config = dict(
    model='class-conditioned image diffusion model',
    dataset='stained colorectal tissue patches (NCT-CRC-HE-100K)',
    train_examples=90422,
    image_size=32,
    horizontal_flip=True,
    conditioning='class',
    arch='uvit',
    objective='epsilon',
    cond_dim=128,
    targets=['tissue'],
    num_classes=9,
    cond_dropout=0.1,
    norm='layernorm',
    norm_position='pre',
    hidden_act='gelu',
    mlp_ratio=6,
    head_dim=48,
    fused_qkv=False,
    qk_norm=False,
    parallel_block=False,
    inner_norm=False,
    patch_size=[4, 4],
    layers=6,
    width=256,
    positions='learned',
    init='trunc_normal_002',
    residual_init='none',
    optimizer='adamw',
    learning_rate=0.0012,
    beta1=0.9,
    beta2=0.999,
    eps=1e-06,
    l1_shrink=0.01,
    max_steps=31000,
    batch_size=256,
    epochs=87.8,
    lr_schedule='wsd',
    decay_fraction=0.2,
    final_lr_fraction=0.05,
    warmup_steps=930,
    weight_decay=0.06,
)
Rows from block 3 of a small class-conditioned image diffusion model, named by matrix and row number. Rows with one number belong to one neuron. Each number is 500 + 40 x the weight over its row's rms, rounded and kept within 0 to 999. All counts start at 0. Numbers have three digits each. After the name is the row's rms in percent of the matrix's.
Before each neuron's rows are labels from the 100 images, of 14848 (inputs lightly noised), where the neuron reaches its highest value: "responds to" is what is common among them. Only what is clearly more common there than usual is listed. The data: stained colorectal tissue patches (NCT-CRC-HE-100K).
# fc1: MLP up (model.blocks.3.mlp.fc1.weight, 1536x256), inputs 128-255
# fc2: MLP down (model.blocks.3.mlp.fc2.weight, 256x1536, transposed), outputs 128-255

responds to: tissue: smooth muscle
fc1.594 081:499500499426517500500500553515507500500500500461620500500501500591470500500489578500500473500500500605501500500500513500500500495467500496351499499500500500500543300502500500500623500500500499510500500500515481500500500500500442458500500500500467500497500615499415499500555500500500500500500500501500500500652500422496458579500500430403500500499500500501473594436500371500487500499544
fc2.594 110:547500549645500500412500424500500562500500500614500525436429500500500461430500500500500574500500479500500519500555500500500535500500500560500511500500546500500500500510500474500508425500500500500396500500500492382481593500538500568500480500500590500500574463500500514500491500500500403500500535500540500500434428500500500609500427500500592588500588540500523500500577564500500459500500

responds to: tissue: normal colon mucosa
fc1.740 085:498499502506500500500514665501500500492500595465463509500501474518500500509499497500512429533494499509494499493500496491500501484499500500500444404500501499498431489515593551500500500503497485496535500502478500504549428532500497437500500500456508500431385521499537500542561463500460498541499501502500498504500561634500499500500500507497398500466500500477501499469500496500630639455500
fc2.740 089:500486500650500484500500500500500500397500500500460500500500500500500500500500500500500500532500500574500500409602500500500521432500500500500500500500521505347500460643497455495500500671500500500460500500421500500500500500500500550500500500500538500593500575500500500500500500503500500501500500597500556506500380500500500500500500500500711500500500569500500500472500500441500500500500

responds to: tissue: lymphocytes; tissue: debris
fc1.99 052:500500500500451500500305500500408500499399334500500618626500474500500500573500500500500500500500500500443500500500500500500500500500699500500500500500500500265500500500500500500500500500500500500500500500500730500500500500500499589500534723500500500500500500501500500500500500575500500500500500500500634500500500500500500500500500500500500500500500500500500500500574500500500500500500
fc2.99 053:500500473500553500500500500500500500500500500500500500500633500500495500500500500500500500500500466500500500500500535500825560500500500500500464500516500500500506500500381500500500500500500555500500500500500393500500500500500500500500500500500500500500500500500421500360500570500563500500500432500500500500500500479500500500500706469489500355500500500500500500500500500500396500500577

responds to: tissue: lymphocytes
fc1.372 055:500440500500461500500360500500417542420365353500500623628500422500500500559500500500500500500500500500415500500500500500500500500477675500500500500500500500270500500500500500500500500500500500500500500500500698500500500500500499608500517712500500500500500500500500500500500500591500452500500500500500631500500500500500500500500500500500500500500500500500500500500568500500500500500500
fc2.372 044:500500441500530500500500500500500500500500500500500500500544500500500500500500500494500500500500314500500500500500500500712500500500500500500381500500500500500500500500500500500500500500500549500500500504500500500500558500500500500500500500500500500500500500500500500393500500500500500500500443500500500500500500500500500500659559500500500301500500500500500500500500500500432500500500

responds to: tissue: lymphocytes
fc1.616 027:500500500500500500500501501500496501500500411499500499513500500500500500500500500500500500500500499500500500500500500500595500500500776500500499500500500500187500499500500500500614500500499501500500500500500647500500500500500499499500500642500500500500492501500500500500500500700500500500603500500470759500500500522500500499500500500500500500500500500500479500500500500500500500500500
fc2.616 049:500500500561500500500500500500500500391500500500500500500500500539462500500500500500500500500500500613500500500585500500560504500500500500500500500501557500449500500728500500500500500681500500500500500500500500500500500500500500500500500500500500500658500574500500500392500500500574500500500500649500500500500354500500500500500648500500734500500500500500500500447500500500499500500500

responds to: tissue: smooth muscle
fc1.101 046:435500500354500500500500532500500500500500430500500500510610500500500500500500500500500500500500499500501500500500500500673500500500631500500500500500500500500500500501500500500851500500498500500500500500500615500500500500476500500500500556500500500500491500500500500500500500667500500500597511500406633500500500500500500421500500500500500500500489500500319500500500482500500500500500
fc2.101 053:500500500610500470500500500500500500411500500500500500500500500535500500500500500500500500500511500601500500500584500500500500500500500500500500500500585500391500500724500500500500500629500500500500500500470500500500500500500500500500500500500500500508500548500500511464500500500500500500500500577500500504500316500500500500500589500500730500500500500500500500486500500500500500500500

responds to: tissue: debris
fc1.719 044:500500500500471500500374501500489500500500265500500500585500500500500500500500500500500500500500500500500500500500500500500500500500712500500500500500500500231500500500500500500500500500500501500500500500500641500500500500500500683500500706500500500500500500501500500500500500603500500500500500500500711500500500500500500500500500500500500500500500500500500500500500500500500500500500
fc2.719 052:500500500500500500500500500500560500500500500500500500500500500617471500500500500500500500500500500500500500500500500500776521500500500342500500510539590500500518500776461500500500500511500500500500500500500486500500500500500500500500500500500500500531500500500449500362500534500569500500500500551500500526500473500500500500500751500500500500500500500500500500500500500500443500500500

responds to: tissue: debris; tissue: normal colon mucosa
fc1.306 086:500499500504500500504500491500514500582535499500500500500500500500500451521492500500500410500419572545500500500500500500500500500500500500500499425435375502508500500477535552543500500414500499500500500487500499500500365502500489355500500500500501499500500516559500500500500500469403499500500544500500413500500519500500500507500500500500425500500500500417500500493501481547500500477501
fc2.306 078:500500500570500500453500500445500578499484500501500500447500500500500500471576500500500575500500463490500560500500500500500519500500500622500500500500510500500500500500500500492500358500500500500500500552549500494483574479500501500500500500500500500500561425536500500500500500500500432500500500500500500429386490500500500500500340500500500561500500500500500500547638614500500477500500

responds to: tissue: debris
fc1.341 064:500645500500500500500500525500500500708546567500500500500500622500500500500500432500500480500500500476527500500487500500500474500500500500542470453500500500500446500500509500500500550500500500500500495500500500500500453500500500451500500479500505500500500500500521500500500500500388659500500500500456420500500586519500500500582500560500383500500500500500500500555438498500500522500463
fc2.341 056:500500500500500500500500500358500500500478500500500500500500500500500500500500507500500500500500492500500564500500500500615591500500500500500500500500500500500500500500500500500536247500500500500500500509500500500500500456500500500500500500500500363500500496653500500443500500500517487500470500500500500500471500500500500500500456466500500525500500500500500542500740500500500463500500

responds to: tissue: debris; tissue: lymphocytes
fc1.459 042:500500500500414500500408501500444500500500298500500500586500500500500500500537500500500500500500500500500500500500500500558500500500724500500500500500500500306500500500500500500584500500500500500500500500500674500500500500500500621500500667500500500500500500501500500500500500638500500500526500500500712500500500500500500500500500500500500500500500500500465500500500500500500500500500
fc2.459 050:500500500500500500500500500500551500465500500500500500500500500631477500500500500500500500500500500537500500500500500500705507500500500375500500500517586500500502500792476500500500500562500500500500500500500500500500500500500500500500500500500500500545500565500483500371500505500590500500500500585500500536500428500500500500500760500500560500500500500500500500500500500500473500500500

responds to: tissue: smooth muscle
fc1.718 095:294501500500500500500534686513500500500500548424500499500514500529487520500500499500500404510500500500500500500500500448500500499500500493481500500530500500500505357500500500500579500500480486506500500500500500546501501500470500469500500500500477505407415517442500500500574500536500500500500500386501499500558500500500477500499523500358500500500359500509476556500459413494500499500563
fc2.718 091:534500500612500500500500500500500500500500434500500500500428500500500471500500500500500500500500500561500501396555461500500500493500500500500529500500500500427500489590541485535500499512501497500440500500467500428500501500500499553500488500500556500500500510500500558500500459500388500500500615500500500589500444500500500513500500500500623588500500500500500469490500500500500500457500

responds to: tissue: smooth muscle; tissue: lymphocytes
fc1.429 052:500438500500472500500357500500393541412437444500516578633500409500500500500500500500500500500500500500408500500500500500500500500379659500500500500500500500345500500500488500500500525500500500500500500506500675500500500500500500500500500651500500500500500500500500500500500500610500500500500500500500618500500500500470500374478500500500500500504486500557441500500533500500500500500500
fc2.429 038:500500500500500500500499500500500500500499500500500500500500541500500500500500500469500500499500442500512501500501500500500500500500500500500502500500500500500500500500500500500500476500500500500500500519500499500500500500500500500500500500500500500500499500500500500500500500500500500500500451500500500500500500500500500500520500499500443376500500500500500500500500500500500500500501

responds to: tissue: debris
fc1.472 042:500500500500500500500500501500500500500500268500500500558500500500500500500500500500500500500500500500500500500500500500500500500500674500500500500500500500157500500500500500500500500500500501500500500500500522500500500500500500697500500730500500500500500500500500500500500500611500500500551500500500745500500500500500500500500500500500500500500500500500500500500500500500500500500500
fc2.472 048:500500500500500500500500500500543500464500500500500500500500500602425500500500500500500500500500500500500500500547500500706533500500500476500500513573594539500529500749459500448500500604500500500500500500500500500500500500500500500500500500500500500627500544500412500338500536500599500500500500597500500500500435500500500500500753500499556500500500500500500500500500500500429500500500

responds to: tissue: lymphocytes; tissue: debris
fc1.56 049:500500500500416500500275500500424500500453304500500549620500500500500500511520500500500500500500500500499500500500500500500500500500700500500500500500500500261500500500500500500500500500500501500500500500500716500500500500500499598500500703500500500500500500501500500500500500576500500500500500500500657500500500500500500500500500500500500500500500500500500500500543500500500500500500
fc2.56 063:500500500500500500500500500500552500500500500500500500500602500572478500500500500500500500500500500500500500500500507500811532500500500328500500519546513506500538500679358500500500500500500500500500500500500436500500500500500500500500500500500500500500500500500398500379500585500583500500500469500500500500500500481500500500500740480459500462500500500503500500500500500500410500500577

responds to: tissue: smooth muscle
fc1.553 026:500500500458500500500501501500500501500500490499500499500500500500500500500500500500500500500500499500500500500500500500633500500499768500500499500500500500349500500500500500500799500500498501500500500500500660500500500500500500499500500572500500500500439501500500500500500500736500500500593500500445731500500500503500500480500500500500500500500492500500388500500500500500500500500500
fc2.553 049:500500500593500500500500500500500500394500500500500500500500500521493500500500500500500500500500500613500500500589500500532500500500500500500500500500565500425500500726500500500500500676500500500500500500498500500500500500500500500500500500500500500623500568500500500412500500500526500500500500629500500500500333500500500500500622500500750500500500500500500500448500500500500500500500

responds to: tissue: debris
fc1.685 043:500500500500492500500401501500500500500500259500500500581500500500500500500500500500500500500500500500500500500500500500500500500500711500500500500500500500223500500500500500500500500500500501500500500500500626500500500500500500695500500711500500500500500500500500500500500500610500500500500500500500718500500500500500500500500500500500500500500500500500500500500500500500500500500500
fc2.685 050:500500500500500500500500500500555500500500500500500500500500500613471500500500500500500500500500500500500500500500500500765522500500500355500500506534603500500515500782471500500500500515500500500500500500500491500500500500500500500500500500500500500526500500500456500358500519500559500500500500546500500514500460500500500500500743500500500500500500500500500500500500500500449500500500

responds to: tissue: normal colon mucosa
fc1.592 108:516500500500511500500500498500536500622556500500500500500500500500500413500499500500500459500411556542500500500469500500500500500500500500500500463445354483501500500500557514552500500378500500500500500427500498489501388500546484374500500500500500500500500540558500500500500484461434500460500578500500450500500522500500500535500484500500458500500501475399500500498500500580521500490500
fc2.592 106:500462500580500500466500498500500533500401500533500573453500500500496500500567500500500549500500398500499578500500500500500519500500500565500500500500521500500500500500500500500500374500500500500446500500500500499464620500524500500500500500500556455500540496531500500500472500500500395500500500500500500477436482500500500500500411500500500515500569500500551500500677587500500500500500

responds to: tissue: smooth muscle
fc1.311 107:493567368371500494499489533500500500512491500478590500500790598500500500500500501502460522500500502506493501513486509500500500498429510500498475499501500500500501557501474500499567625500490514542500484500499509500498500435421500499500500500500520501500500497479500500501491512500500500519499500500491500499548510499500403456502499500429500500516442504502465514499493489488382565497513
fc2.311 087:500499500533500501500482501357500501500479500500500503491500499507495421500554500500500507500500500501499548509500501500501536499497515500500500500500500502500499500500500500500514297500483538501456500501500501443502500478531500500499500500500540448500500499681500500469500500500500447502381501501500485499431500500500500499500444489500500524502500500500514500499677501584498472501501

responds to: tissue: lymphocytes
fc1.451 025:497500500497500499499501501501486501500498492499500499500500500500500499501500500500513501500499498501500501501500501500545500497500865499500498500500501500481500499501501500500503501500496499500501500499500735500500501500500496499500500630500499500500360503500500500501500500609475499500499500500411527501500524737500499497500499500499499500496500500500500500500500500500497647497500
fc2.451 066:500488500641500500500500500500500500401500500500500500500500500500500500500500500500500500500510500594500500438581500500500500500510500500500500500500550500346500500678500486500500500667500500500476500500446500500500500500500500537500500500500500500585500557500500500500500500500500500500500500582500552500500332500500500500500517500500730500500500500500500500477500500500500500500500

responds to: tissue: normal colon mucosa
fc1.412 051:499499500500500500501500500500500501526497486500500500519500500500558458501499500500502501502500499500500500501500500500500500500500661500584499468500453473500375500511586502500494500411499487500501471500500582500500500507500498500500500583485506500481427503499581501639500367505406499500499531500450501500500575707506602500500500529499487500499500501499500492499500500500535685487500
fc2.412 075:500484500653500500500500500500500500400500500500487500500500500500500500500500500500500500506510500579500500416591500500500509473504500500500500500500534500340500500658500471500500500676500500500463500500438500500500500500500500548500500500500500500586500572500500500500500500500500500500500500581500551500500348500500500500500500500500724500500500505500500500477500500472500500500500

responds to: tissue: lymphocytes; tissue: smooth muscle
fc1.534 048:500453500500478500500356500500387533410433446500523549616500393500500500500500500500500500500500500500416500500500500500500500500346654500500500500500500500359500500500468500500500500500500500500500500500500655500500500500500500515500500655500500500500500500500500500500500500614500500500500500500500606500500500500460500380492500500500500500524500500575414500500536500500500500500500
fc2.534 033:500500500500500500500500500499500500500499500500500500499499556500500500500500500500500500499500501500547501500501500500500500500500500499500503500500500501500500499500501500500500445500500500500500500519500494500500500500501500500500500500500500500500498500500500500500500500500500499500500500500500500500500500500500500500499500498500356500500500502500499500500500500501500500500500

responds to: tissue: debris
fc1.485 046:500500500500457500500349501500474500500500266500500500590500500500500500500500500500500500500500500500500500500500500500500500500500707500500500500500500500237500500500500500500500500500500501500500500500500650500500500500500500669500500702500500500500500500501500500500500500593500500500500500500500704500500500500500500500500500500500500500500500500500500500501503500500500500500500
fc2.485 054:500500500500500500500500500500565500500500500500500500500500500617469500500500500500500500500500500500500500500500500500785522500500500332500500515545577504500524500767450500500500500503500500500500500500500479500500500500500500500500500500500500500534500500500438500365500548500575500500500500551500500532500492500500500500500757500497500500500500500500500500500500500500436500500502

responds to: tissue: debris
fc1.644 043:500500500500500500500429501500500500500500259500500500576500500500500500500500500500500500500500500500500500500500500500500500500500709500500500500500500500218500500500500500500500500500500501500500500500500608500500500500500500711500500714500500500500500500500500500500500500621500500500500500500500721500500500500500500500500500500500500500500500500500500500500500500500500500500500
fc2.644 048:500500500500500500500500500500549500500500500500500500500500500605471500500500500500500500500500500500500500500501500500754523500500500371500500500530613500500512500787482500500500500523500500500500500500500494500500500500500500500500500500500500500527500500500465500355500503500552500500500500542500500503500450500500500500500735500500500500500500500500500500500500500500455500500500

responds to: tissue: debris
fc1.115 038:500500500500461500500468501500480500500500297500500500582500500500500500500500500500500500500500500500500500500500500500568500500500723500500500500500500500270500500500500500500592500500500500500500500500500641500500500500500500626500500683500500500500500500500500500500500500656500500500522500500500742500500500500500500500500500500500500500500500500500435500500500500500500500500500
fc2.115 047:500500500500500500500500500500550500472500500500500500500500500627473500500500500500500500500500500500500500500509500500703505500500500398500500500518604500500501500795500500500500500563500500500500500500500500500500500500500500500500500500500500500536500536500490500357500500500567500500500500571500500506500413500500500500500748500500566500500500500500500500500500500500472500500500

responds to: tissue: lymphocytes
fc1.733 089:523519500500500500500500500500500500589500500500500500500500506500546500500500494500500500500483500500500500500500500500500331500550500514500497500493500500500517500500500500500492820500343500500509500500500740500500500500500500492579500500500500500500500500489500500530500500500485500500500500500362466500500535500523500500500500515500479500500500500500500500498362500500500500500500
fc2.733 123:503500500500500645500500500488500500500500500500509500428500500500500500500604500500500500500500500500500513500500500500500500500420500500500500500500500500456500500500500500500500439500574502500384500500500445437500500500500500500500500500500500500502500500500499500500500500500500500500500563500500500500463500500448500500500500428500492500500500500500500500533520500500415500500327

responds to: tissue: lymphocytes
fc1.226 165:462501487499500458400456403500500484500482502516568501500482499499473500385500525527500561500490455500498492442528455508499501515499467517500471559611503500501499500496500397532508497492558512407454500497499496466501543500545531567500419500500477501506667436519500499500492471499552450492449496502535529491501500500506553491519469500482575581500516407552596484500498623500508476514451
fc2.226 157:500465500371500500500509531500445500566512500453528475595623434475549501500483507504501500493500475493358485500416500503509500522500594502500417500500415505500500517497487500502533500500500521505527501495496521486513455500500513500499545511488490500500536485502500406500572500585520578500507545487512524498500500500500500379514570502502500513507501478500467500524500543557501473530455

responds to: tissue: smooth muscle
fc1.434 032:500500500500500500500500501500500500500500348500500500519500500500500500500500500500500500500500500500500500500500500500682500500500675500500500500500500500357500500500500500500757500500499501500500500500500583500500500500500500500500500627500500500500500500500500500500500500726500500500586500500489743500500500500500500500500500500500500500500500500500353500500500500500500500500500
fc2.434 042:500500500539500500500500500500500500421500500500500500500500500572487500500500500500500500500500500569500500500575500500567500500500500500500500500500606500496500500770500500500500500639500500500500500500500500500500500500500500500500500500500500500566500536500500516376500500500516500500500500588500500500500333500500500500500671500500724500500500500500500500500500500500500500500500

responds to: tissue: smooth muscle
fc1.323 031:500500500500500500500500501500500500500500355500500500514500500500500500500500500500500500500500500500500500500500500500670500500500669500500500500500500500329500500500500500500750500500499501500500500500500576500500500500500500500500500634500500500500500500500500500500500500733500500500576500500488762500500500500500500500500500500500500500500500500500366500500500500500500500500500
fc2.323 041:500500500547500500500500500500500500411500500500500500500500500564474500500500500500500500500500500576500500500582500500564500500500500500500500500500596500492500500763500500500500500655500500500500500500500500500500500500500500500500500500500500500592500543500500513370500500500529500500500500606500500500500336500500500500500671500500735500500500500500500500492500500500500500500500

responds to: tissue: debris
fc1.330 040:500500500500439500500440501500465500500500298500500500587500500500500500500500500500500500500500500500500500500500500500566500500500726500500500500500500500292500500500500500500596500500500500500500500500500661500500500500500500622500500676500500500500500500500500500500500500648500500500529500500500732500500500500500500500500500500500500500500500500500443500500500500500500500500500
fc2.330 048:500500500500500500500500500500550500465500500500500500500500500630476500500500500500500500500500500517500500500506500500699506500500500387500500500515597500500501500795490500500500500564500500500500500500500500500500500500500500500500500500500500500540500552500489500365500500500578500500500500578500500521500418500500500500500752500500569500500500500500500500500500500500474500500500

responds to: tissue: lymphocytes; tissue: debris
fc1.218 053:500500500500440500500309500500396500500394341500500612625500476500500500575500500500500500500500500500443500500500500500500500500500706500500500500500500500270500500500500500500500500500500500500500500500500739500500500500500499588500536714500500500500500500501500500500500500577500500500500500500500626500500500500500500500500500500500500500500500500500500500500566500500500500500500
fc2.218 054:500500473500548500500500500500500500500500500500500500500637500503497500500500500500500500500500477500500500500500535500823546500500500500500459500517500500500505500500382500500500500500500559500500500500500405500500500500500500500500500500500500500500500500500422500366500573500564500500500426500500500500500500477500500500500709471490500349500500500500500500500500500500398500500579

responds to: tissue: smooth muscle; tissue: lymphocytes
fc1.764 104:495583382392500495499477531500501500515488500481586500500804603500500500500500502501468511500500502505492500512498501501500499498444505500498473499501500499500501551501465500499557641500491514527500489500500521500498501447418500499500499500500520501500500497469500500501491509500500500525499500500495500499542504499500408460502499500429500500514440503501467505499487490484373554498512
fc2.764 087:500499500527500501500488503353500500500494500500500502500500500523496418500520500500500500502500500500498534512500501500501542500498517502500500500500500502500499500500500500500521294500479528501459500501500501451502500474537500500499500500500535438500500499692500500462500500500500469501378501501500490498428500500500500498500454478500500524502500500500509500500674501596498467501501

responds to: tissue: smooth muscle; tissue: lymphocytes
fc1.108 068:500500360486375500500318500500338500500488500500507500502500500500500500642618500512500500499500500500500500500500500501500500499399720500500500500500500500500500526496500500500500531500501501543500435500500707500500500500436523500500500500500500500548500437500500500500480524649493500604500500500462500500514500500487500500500500500500500500563500523565472500501500500493464500500541
fc2.108 057:500500497393500500500500507455500500503500593500500450500537500500500500500499500500500500500476500500494499636331500500500500529500500500500459500500500500591500500467500544500500500435500500500500500500500511500500500500500501315500500500500499500500500500500500500500500500500502558500500500500500500492500571500500500451500500500500221500500500500500500500501500500632500500500500

responds to: tissue: smooth muscle
fc1.494 035:500500500500478500500500501500496500500500316500500500579500500500500500500500500500500500500500500500500500500500500500608500500500717500500500500500500500298500500500500500500643500500500500500500500500500631500500500500500500573500500669500500500500500500500500500500500500674500500500561500500500755500500500500500500500500500500500500500500500500500400500500500500500500500500500
fc2.494 045:500500500500500500500500500500542500457500500500500500500500500626474500500500500500500500500500500514500500500522500500669501500500500419500500500509609500500500500795500500500500500578500500500500500500500500500500500500500500500500500500500500500533500539500500500360500500500558500500500500571500500500500392500500500500500736500500604500500500500500500500500500500500485500500500

responds to: tissue: smooth muscle
fc1.701 062:498565434374500493499492548500501499584492500458509500500752584500500501499499501500500504500500500500499500527494501500501500499489499500499391501502501500501502580501499500499558672500468512507500501500500536501500501494398500499499499500500512500499499500450500500500499501500501530531499500500493500500501523499500391454501500500500500500499449500501503500518481486498482499500502
fc2.701 068:500500500506500500500500500311500500500500500500500500500500500500500488500500500500500500499500500500500551539500501500518562500500500500500500500500500501500500499501500500500568273500483519500479500500502500461500500468507500500500500500500498428500500500696500500455500500500500500500500501500500500500411500500500500500500468468500500542500500500500501508510690500609500460500500

responds to: tissue: lymphocytes; tissue: debris
fc1.118 137:500500500495500500500497505530500511500500395500588556507500500500500499500502500640500500500500500512500328500684479500446500500499541500500500500500500498500500500500500500500500500500503549500499498500500502500514500467500513594500500559493499500500533500500500500505500500591476500500588571430500500500574500500491500499499461500500500502500500500500500500505500500513500500500355
fc2.118 111:500500500500500492500534500500500500500500500470500500509499500669477500500500500500500497499573500500500500500502500527567500500500500433500503500500559501539508500565479500508500500500500500500500500500500493499500397500146500500500500547500503498500495501500485502445578518500519500499495500500500500500498500500500501500497678500500500500500500500500498500496500500478241500500501

responds to: tissue: debris
fc1.276 047:500500500500439500500337501500458500500500272500500500594500500500500500500509500500500500500500500500500500500500500500500500500500701500500500500500500500247500500500500500500500500500500501500500500500500659500500500500500500658500500695500500500500500500501500500500500500589500500500500500500500698500500500500500500500500500500500500500500500500500500500500501500500500500500500
fc2.276 057:500500500500500500500500500500567500500500500500500500500511500616468500500500500500500500500500500500500500500500500500786521500500500328500500516547565508500528500759433500500500500504500500500500500500500475500500500500500500500500500500500500500540500507500431500370500557500584500500500500556500500539500500500500500500500763500489500500500500500500500500500500500500433500500515

responds to: tissue: smooth muscle
fc1.60 147:464555504503531504501501497500500519500499561487500477497503500500372523500488500510436459523506501500543513500524517396500500500409500454426501524500543500554514483506449529446497500508456405514500500500500486615500516495500500500500424497514434522501472505499499518481500538500500500559481499498516425500503500500496427500496548476365516500500459500500470568499437432495500495500502
fc2.60 159:500500500500500497500500500500500500511499445500491500505500526535500403522556500434500472500500500521500500459500459500463472482500500463562500501503480399500463458500541488590500522500501500468500396349471520498500500500500432500500500500487532500465453541500517498527498456500423500429414500500471500554500506500513558500500500500500500500442500436500500447426500500500500552396500

responds to: tissue: debris
fc1.482 046:500500500500500500500368501500500500500500247500500500585500500500500500500500500500500500500500500500500500500500500500500500500500691500500500500500500500215500500500500500500500500500500501500500500500500620500500500500500500711500500719500500500500500500500500500500500500591500500500500500500500711500500500500500500500500500500500500500500500500500500500501538500500500500500500
fc2.482 052:500500500500500500500500500500558500500500500500500500500500500599471500500500500500500500500500500500500500500500500500785534500500500323500500512541598500500525500771453500500500500500500500500500500500500465500500500500500500500500500500500500500501500500500435500368500532500551500500500500516500500510500500500500500500500731500500500500500500500500500500500500500500436500500500

responds to: tissue: debris
fc1.600 033:499665500500501500500501500500500501710522558500500500499501644500500500500499500500500500500500500500500500501500502500500500500500500500500499419501501500500496500501500500499500613500500499500500500502500500501499461500500500459500500500500502500499499500500500500500500500500425667500499501500501392500501545500500500500499500500500330500500499501500500500500427484500500500500500
fc2.600 052:500500500500500500500500500306500515500500500500500500470500500500500500500500537500500522500500500500500587545500500500500558500500500536500500500500500500500500500500500500500563285500500500500500500549523500500500500457500500500500500500500500460500500477666500500474500500500500464500500509500500500500375500500500500500500405490500500516500500500500500532539710507504500460500500

responds to: tissue: smooth muscle; tissue: lymphocytes
fc1.608 094:499685337450500500500501500509502500500493500488601500500761679500500500499510501500466500500500482501513500500500500500500500499499500500500499500500500499500501500501500500500500643500487500501500500501500517525500501464456500499500500500500509504500483500496500500500499517500500500509500500500501500500631499498500476500500511500434500500499427500500500500500456500499384604500500
fc2.608 061:500500500520500501500499502316500500495500500495500500498500500570500435500500540500501521514500500500496554550500500501500546500500501508500500500500500501500500500500499500468500296500486500500500500500499500494501500437500500500500500500500482485500500500722500500448500500500500487502399500501500497498392500500500500497500457447500500500501500500500501531500684500556500480500500

responds to: tissue: debris
fc1.660 047:500500500500457500500390501500485500500500268500500500591500500500500500500500500500500500500500500500500500500500500500500500500500712500500500500500500500243500500500500500500500500500500501500500500500500640500500500500500500706500500700500500500500500500500500500500500500616500500500500500500500708500500500500500500500500500500500500500500500500500500500500500500500500500500500
fc2.660 051:500500500500500500500500500500552500500500500500500500500500500612477500500500500500500500500500500500500500500500500500754520500500500343500500500533601500500515500797467500500500500521500500500500500500500483500500500500500500500500500500500500500532500507500454500402500516500569500500500500550500500526500464500500500500500747500500500500500500500500500500500500500500452500500500

responds to: tissue: smooth muscle; tissue: lymphocytes
fc1.445 049:500418500500481500500360500500420549393396411500500609636500395500500500500500500500500500500500500500402500500500500500500500500410654500500500500500500500300500500500500500500500507500500500500500500500500668500500500500500500539500500689500500500500500500500500500500500500610500500500500500500500637500500500500470500418480500500500500500500500500530461500500546500500500500500500
fc2.445 039:500500500500500500500500500500500500500500500500500500500500535500500500500500500480500500500500373500500500500500500500537500500500500500500488500500500500500500500500500500500500500500500500500500500514500500500500521500500500500500500500500500500500500500500500500468500500500500500500500454500500500500500500500500500500612500500500477329500500500500500500500500500500500500500500

responds to: tissue: debris
fc1.714 047:500500500500488500500330501500500500500500252500500500594500500500500500500500500500500500500500500500500500500500500500500500500500687500500500500500500500218500500500500500500500500500500501500500500500500639500500500500500500680500500722500500500500500500501500500500500500575500500500500500500500705500500500500500500500500500500500500500500500500500500500501551500500500500500500
fc2.714 056:500500500500500500500500500500566500500500500500500500500520500597466500500500500500500500500500500500500500500500500500801536500500500309500500520549574508500534500750409500500500500500500500500500500500500453500500500500500500500500500500500500500500500500500417500371500555500561500500500500504500500510500500500500500500500738500481500500500500500500500500500500500500422500500528

responds to: tissue: smooth muscle
fc1.437 153:500500444485500518499501528500500500500500499500500478500556511501500507500500500501422501530500430500494489500500498429554500500500462501480481500500500568500512501502500499500502499500499496538501500551490500550500596356479492499503501500500468365500482546500461500500526507501500500500244500470500505500569500451500445499492565423492473344497466500500501512440500407507441541535592
fc2.437 198:500511500510474464500464500500526504500358500517490570500500525500500500499567503540493500500500500500504501500500500500500500500500500500500500500500473500500500500500500541500500444500501500507431500500500500433500500500500500500500500455500503519500500500500500500500416500500500374542500500500500500500500500495500500536500456500500500500500500490500533553500500500500487500500500